config.yaml
arch: "convnext"
dataset: "retinal OCT scans (Kermany 2017)"
horizontal_flip: true
isotropic: false
activation: "gelu"
mlp_ratio: 4
depths: [3, 6, 3]
residual_init: "none"
batch_size: 256
lr_schedule: "cosine"
Rows from block 4 of a small masked image model, named by matrix and row number. Rows with one number belong to one neuron. Each number is 128 + 24 x the weight over its row's rms, rounded and kept within 0 to 255. All counts start at 0. Numbers have three digits each.
Before each neuron's rows are labels from the 100 images, of 14848, where the neuron reaches its highest value: "patch colour" is the nearest of a few named colours to the mean colour under the peak. Only what is clearly more common there than usual is listed. The data: retinal OCT scans (Kermany 2017). In brackets: how many of the 100.
# fc1: MLP up (model.blocks.4.mlp.fc1.weight, 512x128), inputs 0-127
# fc2: MLP down (model.blocks.4.mlp.fc2.weight, 128x512, transposed), outputs 0-127

patch colour: grey (81)
fc1.247:109124128125118124126102145165111130126081158121127122110177114122137157069133176101153117130105144137145090160134161116092104134188131105138129127150161094135131138124134119164115138137140095119137133129111060123119147113127127146144139153144116134111118158118153120200117118091151137144143157153152111202122142120130080127170146119134141132167153123160151105131125118093174163124137
fc2.247:135133140126144167146153083146083088083103137087114174128163128180135121126128135128158124139130105152127094112127139115121124139161131155132153111119136131145175100158114087160144120101122118144114130123143099131093166165110094167110097122090123116140128145079125114096124119108139151096152152121151119124099092125121107134138148168179157150143149096119137120135141104099139198129172

patch colour: grey (54); white (25)
fc1.418:183150092112120178102119138129137144121060077114117137093113157141066111132111138122091116119143123134142100126117104112151104133102131144126097146130114118139125121118115109105117099116126083127178163091075140110147116136151131137080158127153134150169112117117086130117106127099095126114093167083135127117135110083109099141112153154092105120141127136134099146130123088138108139122168
fc2.418:123091168114144137124153167137077091092123112116126138185097133166162143107143113123156156141176133154104115152088123118129157101142145161129122131127124125154118112148107155092123131084156117100153113142116144103116137161115099139130163113083122161091116080157140117147103132097113082124114146131123093170152114167125097141135123179100134163136119117126148122103105099140129139119076

patch colour: grey (50)
fc1.206:157158118144114165096136140080116084140161195099108120095099111140149159158134117135099131138131148144140144112137089135135133155118103105126127135131135097141110133111131114147148092118137130171143145105110136114179157156135151128127131139135149145110167125085101110118162115122190149068113131146130091115142120089170099171120118128141090153134127119132146173180110147129092101146135
fc2.206:120126166133120162127131130126093095121167124105091141154137091138127166105122072095165152154095087099156158159166112150133185131132154121096129136098080164181127162144094105131114117114147132102111141129140117143084152105137130122130128116127137125098142137137107131116140121174166127115115132111142158176145134075137106098144118148156149107135137122087092075113097122112128143128126

patch colour: grey (80)
fc1.22:120138101133138144145136146103122132106135131139147117132141138164153123094125139123135113148071166152134132119123123090177097134129109142135138104141145111155084084125104117143093122102129170139139120105117110115117104150119123101143137135125152079133124183178158146117066108124141060138117098180125116158121103108094076156124064115127103149118091112145101121124123127130163138155156
fc2.22:101114138128147122110104103111113128135105130174119133178136089184105123124148120110092127156161153160133066120071120128154098134109123164114180083130129123110148148123093163117144133132137166149139122148146159150132161140139112181140113122095121147092111120113119095151099097112117154128114158126107167145106175107139114129146139163120103143142109121149056153117123123112104136136121

patch colour: grey (56)
fc1.259:168137110168141146109154119124159149162105124115145138123136121134148107112100162116151114097096127144091129167118115100111142132126154151112148119085122143174106150151105108129126111154098172104174146105149128135128146109107084142165107133167142120096131165126187102141165101125111129146164110162079160146169133130135158114078160108124122144110100107100121127111088139123120164160099
fc2.259:187111116135132083111132158115140119109178133112114124096139105119123149092071149136145098160146138117118174126068113178137091128160117112148132159151135146101090124134122108140127169117106102133151125117115181121145133111128145149142123176163141150132151125128145102163144175159109117149104123123148091102086147116089126158072154135117115134094133131089128138118130152109111140112151

patch colour: white (81)
fc1.341:171132173085122180135129108130126132112112153134123138104105114146166158175147139142144109106179151125152181096090116109107143177132100099119183116107124141071141071128102102111110116142141121123127106134160122081117142135119100137118135119108129098110146116159154133090124081097144106151124122154105099104135126125102129137091115143160153092146113153116143152116091140114104143137117
fc2.341:091128104165121133108161071135128084124107136119094119122095124106136144111130096112085134147082100173143168136107146114153106144097124116140135132130104156175139142113129138090102118141132129180149130103099154161158125198137158127110167116161165102160100123164141120118127136144129148127117132135119128117133150137129094144153087150140092118093140085129110130120138089105145185113127

patch colour: grey (65)
fc1.507:145143153134158118184114114154157105180115121132128125135179154116130129091131136152123122116181146119134100153109126143129135138100128138090119127143136110140155164157129177132150125118181119133144133153159122130145161179148143181106129167143161130117141132149150106127108087155110136160131112133127153138130101101098126117112101102105142108086114119159114070148076098075153121160139
fc2.507:199140096112138094146116116142127119097090154146122161125108163167146157103113113099161130135122125123107102093152103169080137118151140168140097096094123120100096119162087111101089177131153113161109134158127110171074120132125142121117163097135141101103130106121122136176126135140129112109146136114138143105114119128084147144126162122118201138159132125136122107119144143113112128125135

patch colour: grey (47)
fc1.412:116148110118140130162125142080125138147096111138125114123134090117124126148095113177129093104127149111107141134115135162084097132137101148127164162122155177147158151132143102126101060118116121144166111123087145153129128131143105135086146123140140189117103137202138156153127121108161183102132139115120111126131131054118098137127134162149103138143099143146131122126155105150150124131152
fc2.412:102115157130119144145092117138110124139136069138124134113092135167138119097164154107127115088142129139103118102127135110129152147137185123163145153123135102122141133095144114123127108135104093125143135108174109118143128140153065178105132143070120150138130128167105152113146128138117171120141159159135102091128128122098138158157130112121089176124161094116151121132162116149206123149149

patch colour: grey (97)
fc1.320:152094160112098144170160164125092144159151155140129116127115120100139096163145122122095126091182154095144110132158157140111093131160092086136151139131143159076085097146150158146139108137128162099123128125169136132148130146141141144150109137133134089159164115120095137117103134072128166101113119153136150113124141116095090132129104097153151150112127151120107151140162120073115151138114
fc2.320:139118148084121120180087093148123133120129147155140122112118097133137133129137127104071131106126090089133139131118101149132086144139132101103090139138115124098143148104170130119116183152120130126153152191119144126114142169118127109078116100132143158136127110146110117131128160114163086156142108165102169088116156131145122126135091140109100121118144175137087132155155151116061134122110

patch colour: grey (100)
fc1.496:178127151135092130132132133103133129137100158128111091158121130116095111124221136137093140126127130135140115124149140123166125134147123092171142113118068105095111144149109141150104113111125105092139169146167132145080145130153162137114105108119138159129147105117153168082118144099088160153115136134130120156186153118104117139164073140113104138106147125137131107122100130111090131119128
fc2.496:153135145107111153160083148133132156177119125142118106186131130146112116121162119132085104125135180142135120127154079160159142158124150131104118133109132117128196114118135101123080144161148121181105118132131136113131141132110160149142130142103176161121147104129142150122178143097156125179130122136102098099125131102113131122181121131121120104162154137119128147120167174082129110114099

patch colour: white (77)
fc1.484:108113164082128175133136155195102132071131157093131105107196116177102137110170095107146119121126128111136170132166126128117142099051139120152140125126115126153137105135104115117116121142112090112151102074120122113120152186111155134145128098127139115135151125150102153129119132105130133120135131089113164140133165121142123123125131134121119116148126089106089088130128128153124143113162
fc2.484:096124137150184145096156125129161115098100065138158119113075089147130113115168142128145115097125161134117146136084076137116120137166107098150112142131160086142095159096128095134090117112116146110109109123113136141117137147135149152124069109116107137111097124111137115095115149138137153135144172121142106103139137107159104119140090158107136179117158120139114121104161079108135126159121

patch colour: white (100)
fc1.364:134159134166120144121142128147103144122125126089078135140166151117122134124124136122109150094120138133140153103137112094128109103130124150169128137175135131126137172153128115136128116075156141141125135148102184114137133119143138153186126114143099128101114094150155132130154124135137124100169136077120137125108109133118141126141148099111146045132089145098104183117118100157114103098204
fc2.364:069140077145128134099113122127135152137079127101092129092076137101188127126162188115147125159136160120128105117161102142100115155145122115149128122101159115119106106123109127114055133155116172098109159107120120138134122131141138148116129115095146115108129104117118131146131122084092135137153116146082134125158133182101095141157149129129094103110102124132134102134126157138135130141076

patch colour: white (100)
fc1.46:102154122142102139132189095149118130132108094086151110116091126128114113155127162112151135127136108144180137120141082117107113086112113126160119154200118151140148131125116135117144104113131142106124092177086195137119118145145130171110131109158116123126151149152183164098144124126112107077132129091124111098104094117116119144110107098120118146139119106145114125140131100148114152105176
fc2.46:119146100102155146143108134136121163114081120124119098136093137140162150164135172111131089128139138106184134137129134160124147132155116145083158099110152164138110096121106141123102156168119154110093090152152154157154119161111121137094126127117145169133125191134158119151122105117120123149142140148177152107159133111092168126142091130124103104074099134093136136137120147120142136133067

patch colour: grey (73)
fc1.486:171124163107124122144126115116152133171163133110103107170148105165076172117112124111089139110138163120161141125136122140103186149156141131119179139158102153113132139133129095105089092137118117145141141124132125076115129146097126164138136122099163102117138087095149135121127126145108109121110094172098136108093083153139102164145125122133158153136145160136115140147132149110088099083161
fc2.486:144124150150135132169085128145088123143141138167125113105111133111093117089135066143183136104116105141126162173112104115159133152116138130151141117148164111114112141130129143109112089174135132100161131123088166079129082151146128147109138158162146119161094132100142114118178147118152133121146111134118117139102122099175085149126111103109094069134172117120156106127128123129137150115116

patch colour: white (30)
fc1.117:114109133102129066118120118153087143139125100124140112128140161095091124124122127125109135142102133125170130135099110116132107116129134138114140128131136098130151154160116117101094076099148186140127124140118121159125068122148148142096154158124132142126143130116129121111126155129133110100213105086138145128161135122086111128135140149125113149150111161137098125146114142205130119124212
fc2.117:117134110149117136132127120099169097104125114142108133148132115124153221115170117127116113146160129096149122119148139162084129145116116079125135151139094135134139136128119111106102139134116108087131152112144165152123121150105152140135172122107137103137138108141125139142133149126118085112168125127128114156163081134149123154189145121155082098141148104114128149139171172110153103115053

patch colour: white (93)
fc1.282:096106105147160093111112077171106103121112126113114128120161145120111131151116134094113119111118114092115144107143215127148111151078138170133155124181127131134136121131127121138142196111131151170105114091125135151129084119160124117137128118175124143136130153179153113101129078110130151142104160084108122110150146129126140127118120115153111152105157158099141153166146119133131152112121
fc2.282:109115075110105156099107180118118124087159147085139165148092116093112110083136116130138110146131121085103156101156152137090180142149134141131157148130134122129135119153135076122155122192173117166100123158133139119159138088142123151118148145100097127150165133125137154122108112143128128123142124117122108129140135125081122137132130121088099113093153146088127116142166092110142148106174

patch colour: grey (99)
fc1.306:128117147174114128125144076191167141120110113154173149109132108096105150121186137148127093116135132132147125141150135137154170113152147102137114135161215120147134096152131150178094088115155152149133104117122150161130086135104127117137139136162124133130160103164134153153138112080144136161121132138104098130125156139124134140074135092140157102116128106126145108146123138127149144106141
fc2.306:189130066125122121129151132179115109129114113092141145132155102138131125125166143142126150116117148118099108134178115126132122164121140159117109117142080143128086157108164110086190106115131153176107132142136139146135134161111096156101123116154094158146110089186146114145156176144142145123156138143112159100108115114128117143106122126143125122129118147134155115144174079129148110142165

patch colour: white (100)
fc1.396:111121123130099131135135134140096154124130125109145123127091163169130135170066170125132154133098138110162134149130082083152095133097112103109105122117126116146129117093095144146143118118149158139133130156164130101100135153119110135120115128126125123118157165186150120137133146104145116140029151152100128087109085156115132132116134123116100105152158139172104132101176141122165109131142
fc2.396:134127106150136188102113139145151186137091120146102154147119142130139125112107131123095112140145096143168132161146125180155103143142128149085135144151110148104134105116143145133099115172121141110127107144139173103151101178176117128128131142114157144167093137114158123133067109098149123150132186133116124144150153146102136080143129152149068155130145102144130157139131152117106101132106

patch colour: grey (55)
fc1.301:153102126153127132144104154140144111106150123098128136099145117113138150113129111127119107138145120141103170096171153125099158118090112126154140129123178170109160146169101136125138098161142135148117084104123117167156098118171116119139166119140128124106132132104093171193155114088154159122093145134136094141137165129157071125134121126154131163154110058153125139147124160135144131138157
fc2.301:144115114126144113157132137108126126137111099183096132135145127129110142121138083106093116142091144116121110157127082148172118150150133145113118132129098080105160129127134137082159130128116139103117086177137089133154115133124135098116083093156150148106173132147136129111130135142120197107115142162106146102162099159171102160142104124126122136151179159117087144106167124114115088135152

patch colour: white (48)
fc1.231:114109155146138169114126089152120140189145108135122125102155070136111170104127140123126089098083147145136172148158088102157120066101103115152138122149146124150141109143129079131139153162112139112124124124102108140151146124124138114131174138108140132114123081147128120117097144106071171147117111097124156110122119126148119107115117103143073108116133146071135142109140147134140134151083
fc2.231:159116089136165181125140117101123157140151072144114154119151102131144132141102142127114154149101170135147137138081103116133128115164144100145144116123143118089152126125119145155152117170083094127101126125110107184152170128137149106130088097094141123105169123146151166165107117153088112122141122113117153142160179140120114114111084165130088144118146125157086107118108108139142129130097

patch colour: grey (97)
fc1.188:131164135125156199102085145124116098139090108112126126119128097107019131158149131157152116140146157125107103129127120143103124148106158138161132106129154097115148107151095123113063101108089106124112106088104126132133160140133134142105166122139127105136106137150104142153123102113141126110113145145129147124118108124137085160127099125092093120131103112136141091135160086155129123116146
fc2.188:084149151100147119122155118082121091131161107153162132179106129117179174128109138100150152117131137110126119115160128126085145135159105136090161133143115107144124129140170111072102075111101116100104113125113119141165083095132117153120141111103107133127154122135141116121153127114101103115100168132080104170129114140139117081112115087158145141155144124126173157146108104101138121138109

patch colour: grey (60)
fc1.54:087132153161145153158081164126115144139075110128142148080116128163153152160143146109163142140099107089136136131104147147147134128149156134136119114150106120141161122100133124094138096171131156094116142149110138125157122124119110090167152206167090160121144137161112160134107155140124129148131140152152084170129129129115147144189132150123154133110121143143151116117122108097160146102145
fc2.54:170107137105123127138119107107134135160114066097099128152125173111107098166148121114110121104134124133152105149118101096158146137128117172141177106166156119161136160111075151135099141145149106079131142148139136104111130137094190138130107126122138093082109130096136127129145098079102161146112103148122143134136104114115115170109125112102155106146143116130111168118134079155111109124089

patch colour: white (55)
fc1.352:115113129092107108092124132122112136137146124102152119112129140110135128130141138074136143115121108179106124147141129125117131142160175147133124147143114144131127138135168114120145122167159128136061149124140119158127084140138133155151154144152116100104163133113146128137129120191141116134215138086154082130119119095150122183083145156129138157142152115107158147157162102125133087081109
fc2.352:128137148149127141180074112103158119184145138122138151116135085124137134100117100108114132155089114138152152114143149159137145125168136096137111154136096156170151135149130105139152143122126156137116142117188109141125114127148104133146122133166107141152176183072113149080147098103102094105155139106102121117175098112114085116169134133127124150156138146146112127138166115105133139117094

patch colour: white (100)
fc1.480:125135151113137097086107133173125132149098138083148119158112130157085139149125141135124119080143142142164114122135128105108136171103145106120176127113135104110168131135151149118103138153134123163170117120100093159147094115119145156126124164194142136120174142173140114103120119164133120119111131129139076133123154061144140151113100125166123147110138119093149126170144083151117092119137
fc2.480:132110133126141135156144197111142090137148124089140176111095111118114159097141175123136085104126103143137152097163134131081130111121132118112140124143144140122172105105167113076184070134127128116140124134156131136162114102148060127131135122113146134106169109128107145159126140148100090153161126117140126139143133117126129106158135090128137118155141129194097120125155106149105147115147

patch colour: grey (60)
fc1.135:137156133120146147156108134103144135149130093141139136149126130105147138113098132162156132073128168133160113141074141158088138089140138144147127158141136106137121141148102103157096056146130164088133148105126101108155148161129173127119135133094109099134112136126118188170097147103120093133124151164107126195130128148092125121110116111115165157099138121129116115142129114070153140119126
fc2.135:162139115129134107123123125087104120144127096168118123149125144191144101144113120117113137145132162113175057113092133122118072146133138134142112107157142120152151152119118136130180145109135131154151141147096110154087113142139123120153104101141159093063114119108076142166090149160131133131144130152148169142130112137080138126135139148118160139153145109160137167146139152112134120135178

patch colour: white (91)
fc1.340:140146139127152150087128110126126121109072113119146101128128134125127145098091136113111098110164127107148137107153175176102148136170090119132127143129130127141119144105087122123117104152098136173140113135115104137134124126140140103133101124105105129176136151131135173115104129114053124148142178167104130163111095099107115121183113118121140138097160169148127091167147084130099115116080
fc2.340:168100110110070112114110182124107130148117165137100092108101128120121134133139151092130092106078109128109171132102125089142116097123144087159144116146139139134156113101131108078131115122119126131201120096121141131094126140124113138124115099130162123129082112090153161135119127168097101127131107134117112118112185142138094150159169138131109122119139150087147117095150127121075114121118

patch colour: white (98)
fc1.127:181126114121132103116077159129081145106113099101113142118141147133110114065113148089118156110109136125111101114160113150139148118113125076147135113147141114140103137083152170111118109155106117130109112127150167136169117125117117129148086151089109073111147138111125147153133152124143152098107131120111128111085107159136107076139128088124168126119123143113181153178117134090114138111101
fc2.127:171091088146127140123130147107131153135123156142159106122102114173124115096102149170135083125131069154130176180127074136136098113139145101119135135117144136146137170156100127121149104102124127106123144088102155102098117139149098111149087144138116121151133113099124135126081076140150131110114164110117106122149177107130115102151140111140116069121161149127140125097142122132156101131086

patch colour: white (49)
fc1.142:133143110122174156142133126088124145132124151139141083130136149097121138161096097099138171123125153123142083141105086091097110163140125137105146155137169138108119135115156102115134137150112127079168114132136147101100097122150147107101127119104108138110172134177112134112082129141116098115099132170087076071153100140091088119148101117128114105148140151165134165100132139130114150121146
fc2.142:136145129119098123122126136175133160121113067128111093165111114095104141113165075129105119122083164121124123120114151139150104139148126110157134111114122119109060086107150134119171155113159137115112146140140164138128109161127158165165122101074152101171091163130165105144114099132098112127108104121087130132118143165128122101122120157130091125158108121172088116134127128106119113102120

patch colour: grey (76)
fc1.398:149127126149136172126117163093156116142154145154112151110159122123138127078108162116132117141140137113129175124155135173157102152136122157117152124147142147154102129134102079144131117140135137134119100156171164086144101155112084132166091161150151120135116107115114096146162115160151114136130099090083130103148144134114133100101145136075175156159089167118114131161137145116167112107101
fc2.398:113168113141130082145091157097101115130125123096123182132155100092125126069102107124144071150085113112125086126097099148146131102138153132104092131130141121136119127105169110126125121128151159134129142114051141125158135144122107142155140169170119152124103121117119130158143150134168161124094093104098160121146145137149095153105126123127130116096074121111151151152098125135131130093120

patch colour: white (100)
fc1.257:086131140109152185136167114106144117082067137154104106106127129096135153116158120101140137103102108133163099122122113147204116163152136121149141072140118132156154156107140107118094126124114120099140130112137140140108120178133101123105128136156103096146151104112098138103142145106144139134146155111122140141132106123125097101146111089098110130103113146136080123115136161197099127106156
fc2.257:158130133136132148192136101193083155124147073131097098115128117102144178132166134135125151135106149147118123142111131111092169153143127146107069104096143109111122139078124106109100104128132132159124139120122111065142150163085148161136102095118139155120150090123111091145162156146125161133172120121129147155113119133106127140136091143129149114090144148127126124104143140144113142140120

patch colour: grey (53)
fc1.249:143121143145130154122111167142157133163115135114141113138171110097141155183093128157131156158107164155157179154092151172132124095156126143113152129135145122115093142112102142147114148122087117141102159134149074176149148148160136140100117152148135128129123128114140142102076139117165158111142119159122154110125117122097147142116167138111135174145083147103162097166153139105134100106159
fc2.249:116110101130120099141123080100124080103131156150146123106161098131095142083122100128158131138148091143128106117142124107164140149151143162147132132123122126103143092114148099172163160154140125134119142094134108094134136148135125124162120114101144111114142126101164100134080154105169125120092102129179111128126147124163158138133120129133203138136124065129153123139091124066106136141159

patch colour: grey (83)
fc1.324:121157121135125105172122145159142114113138147082145138132118112139157166107131136130113141121090138106126148193133132141101068153122139112075128158148141160128117143111136099136146130100157139102101121122133138117120134149142103160131141124159112130151152101096150147176118057128137145127138084082132107096115123132082136175115133071120173158115129137156131101110123155162085141149150
fc2.324:117103128105133126125108085095108124113143131112080133176157128156123113115167158130132071124144118111143192090120151148136133121106126135114119110118156133097115146150111126083107150160150175100133097175139080136166108156119132135112148108105120130119140119114111099100121119161126148116153152094117097157168131151137110104118125093102170129120103132088111098089131158112135173136078

patch colour: grey (65)
fc1.81:139107138133156162128153118149115150119107155139108101120163112118103116080143122129132132166093134165125179149125093142118097151147148100127103118096124134135186143147109124194129106100110064086112122133120104137128154166110116133109098132103125150139115149146121123149083133103179154137176140135109105181172114077110094135159145168135121130109140124145123104129154134107135140137128
fc2.81:132125121119152160147094125152087125113164093132145143100101111134101122073114139098143141102132155134089146094141104094150129186180138132123102105147131143168144115118123091130124149128143129174134138089098126114081124097125157150132140129125125090147132162098140135146112136133134188144117121132145102091099142125120144142103129179116137084137104121091085126136182087124115158144160

patch colour: white (77)
fc1.236:122126137139127132115178103139142100065139148077135112138119162134122113110132178070145109149125134119133156115131095087140105074130124132176101172127130119139128152148104111109141111134111124152122135166114127155116144132171137149099135106125094125167121125175117081136145077129129123131110104112127120140129140093124107128127102100120136112068141112089120114076095122079110146126171
fc2.236:120128123129126119121130124118131156089122174096123124135111150177162128129113141121088100113120124110163118135158125132136114124195084170109166141134098116134121108092090165126107160135108135154133128136123122184124158129115117154103087149104111161126128144093126110138132077144135143116124119151155156118140133176089161121142126115117101073153076127131131131133167131099128148082062

patch colour: grey (67)
fc1.441:116123133152181130153098155120146130145107064148139137090145145141124138148115103147158133102119096126097134118097130123096104160131118163160112130108140131073120108131114139108106118121123085109116148113113080125131113117122124084147154115178125128105094149100088155107112109140172115160143113129102143069109128119097169163131093132148137157136135121183129139163151101149089109129167
fc2.441:095124150097106129149158072136124106149153120129128172149147143128109131152144101099164170141123105098139149112141195136113112149163107156123144060142070143104113149119137152072111109116124138123145100151152137129090151111108103147130136112082116098106126118134147105174111097085126122114095128118133153164127143116089127110116094092144151137123132131176137123081139146122136140138122

patch colour: grey (91)
fc1.438:140136163109115116141179094107122127144136120143087154135095085078139099106150115148113113125178095188152138150134136103161125154110113110119098139125115144148151150119141115100121152115157123118169137106140102106144158113107154119157105141144118066117154111171153135096097089163129108141129124141147104101148156113102122126133099130125123165134086168151161131102110139115130146176175
fc2.438:146137135125142136158077127128142115149156146143113147120144090113142120123111136088129088115079152130120112088111130159087120139093118141187114097103118095098175135123122140103114143085093168158108130127105116145129117112104140080136113048173127160159144108130161153158134137093127137143124121102130112140121115117134138108171140132092149075155161122154154138106149123143117129097115

patch colour: white (56)
fc1.277:096171094124160133132126115142127141140113145123116078087148132137114152145165146123100117133128051144163103144111125129114131133113168088139146107147139071120123166115121117116080125122128107071130125141123184134095132134167089115133099137140140135186159113139153150141114186121133151166111112154135141124126070110099117108130099177099121139154143094126127120123118124142124132116123
fc2.277:106140141155150133164103131157153155111155087106147150149100191134115192130134128141099125141082177133143122143089161129125173161139118189093181121131171169116141100137132154109116140153139112128116129141146137126152160155124126107126124141151090116143112120123127119120149148112117135132123138181137113106145093133130162149144088095118153163112119137105093151174138104106115094120128

patch colour: grey (91)
fc1.312:136131168120108122110111142152112117154100149128110167115168145114163147101089100116107100175137138155133119140093143137109127127138099120141148125163135125145135124136115116067120088116152137163159118096172110140133135089109142146106160133170086136107086160065112162105131102129101131130127119148166088188123070116112148129089103119090111125119102127122123152140112116091126132121117
fc2.312:112146151123161121148153109141132122096124095133099125094138116092107097153112094127115157145132115116115124144175093164142117074123123133152116142132135132141101125197120177142111132165174105117138124120117125122119115147121146124132069099104118132129094123146118097088061135137129141106123133129160134111101136113118188113167158174125123096155132137127060092132105111146123150124155

patch colour: grey (56)
fc1.359:161132161095162133130126116141068119137133149175090102133119126143146120143138143148134126152125165094160147127174100104175123161153094123100138095131147130112111130157084110128089106164137122105082129139127187122139154158086112124112133122131110096164138173115157126091085126147115120156141127175128113108146147105104100147092136162105130136145116134140161171150153117117126148163133
fc2.359:088138120140153156120093136072118153126106164126120083115083146142129095082117095052100129161087146124114108146075134120147100128124104119150128108116098149129144149087144117111117115113124190201127107147132117155151107139172161149114117134145134167101114155124135122140110145135159137116121107121150091100114147137152166139113126128133116166134128100131137150126162118105132136144125

patch colour: grey (78)
fc1.241:118130106110110135146146170106164169138130166106070081139091124130132140063109112094116176117146139145107116129120177145131130128141096126142120130112151130159114115082099154114168105116141119105177127108142168134113126142116117124141154091101090101124123116115131156150127139145141125159117140152088109156112113152093140123114150152179146139095149123130178174164168115103139114130137
fc2.241:124124074147116152159096096148122107130106124118114109128122141103082098110102099131113107156102149133124130140107163190122126150150132108140122174136115100118132108196115124111124150127149134125100128108106137126108157152150138101119133119149093115134101117089112126108115167188139116136081124146163103154126118071167123131187135152106149135076143128101094151148149109102152138153146

patch colour: white (100)
fc1.443:075075131120106135064147121086121141108066130086090133106113138138132156093111136082121131123120152095178116116131153129106132120142138120112147140112120124165149117111132142141073093114126130074135085102087139122132151119140111132102143120112119117117151111115107156157158175138104128115092142117165100134130110112131143171122120127133097144093107168111094135126131177102121113132155
fc2.443:152123110144156118105125167131134165152103134167092095120131134174110140189151144104131110098126114136182093111119111100170200127141133082129092100156142158134100136145090148123149144153079121118130105132147107130173076121126147105100109139129149140155116116098137140128122108117112144104124132116091132146100150144117108116179121139129128116143126086156146133109113120149097095090103

patch colour: grey (83)
fc1.56:156093110154164145116104149122120143116125138094129116166106092079138159127126123105158135079147150129148098142085181154129119122138160089146133108111160073142085147148079137116141124126139114137140128160104060119092127123130120134145107124094130149150094110108132095163111116121149154128093130131106163108163136112133122173154123119128134155145173091164124121115120148159149136093147
fc2.56:114142110133115057170110159102105090116165145107173126147172135119097150093101162147126121161149148129116139131072134169114122128146097130138122123171142071156173151097134120110145127119138132136133137093148119115127173140132109122124121108119114116103122114105125077129104136149147139109131169145127096153067117132109131111112122114159126180109127136125107149150133096115157162136176

patch colour: grey (100)
fc1.329:154150126155129144144176117102150126161112154121074143109138155142195124167095113123115116160147153126127111150093083146128147128119102117135155179125139141116135165127123097107081099151145107108153152085114100078149077093099119166101140134166124148089130162131120126105128130146135134137162156129121153129106108090133133119114108122115095147080151089120122126161137126142095124127104
fc2.329:116112158125129147075138142156118114111188115113092190102130112140100144097145108106120150111137156124085187110149175147122103130125149146126087098124120121169136172115137168122188068174136110131118130123117125125120143144101082135162138175121104110130118137146130110126111106118158164095111112117141132161101118135127146119127129102125131121173098146139106087116099119121133152116128

patch colour: grey (74)
fc1.406:108123128100119139148138086135141140145147152138111133127132101207116146153120112095135130118068135111120120178150130105102126121087084095134139167113111125159104153119137143100155111123107180138140134173129087116121100141163151138123147146111124131121115109143097097136074132096127131144126092113140166120121208121132157144138124145109098086149126131155130142142152111108071137139115
fc2.406:166124113137133170161143097121098096116151077131142152117133145150083111142140096145113108130129124170114141165062140171108109110124166158116137169134170146127133164148096117108130163139109133121144138143129172116101147160130156128116117103144130156142124157154135149107136155193121141104143144116171141151147157116074110104146114141115142152098120153102106113080083116146134121120147

patch colour: grey (100)
fc1.417:071123104140136115147119146167200150124150123102134109114119142117104150115153110134153097121125118129111137141113136136134118146117167156117134148139152136122145194117082115099140151108154194190158143140096101110119107148144147146102149114156148150171142134104161119124153102127110106159108129111102161189145119122140132144120116144160067097109162125141130119131125106139118087128144
fc2.417:137111127109109115150128163131178123084140129164127180119077148136111134129121138119081155116144081138124118170101157151103138114111138156108145121152148095140147155127138155099130106113134111181136117169160122150060160109138105106095130114103138121134137162131135068118158125107100137119159141133127153126137118130098128114109128150097107099075151191129130094132140152129112136135165

patch colour: grey (58); white (27)
fc1.300:210148132161137112154142097149114146076147096142118139169124105148149134161140157137120135151124099178135175132077149116117154128136124105144152109096113123099123123147157099092134155111113152141094158120139112181138119126128120141106142122133143104133139131157108158098119128110136139165098112138081139099139081136100107139148121108114086125125129159135143134119145137169107187171133
fc2.300:114133131103137166158113141091153120099110103104136138123153127134104111137124146141135138119131126139146120151129129074164083157070132100194121153136122102114115087140128118125141156153133109097174150132117146123157165151141091119153089136084134163119144112087114106107073134156106122133118102140098144123127129126123101152101081124134047134143131138101139134141137152147100170122167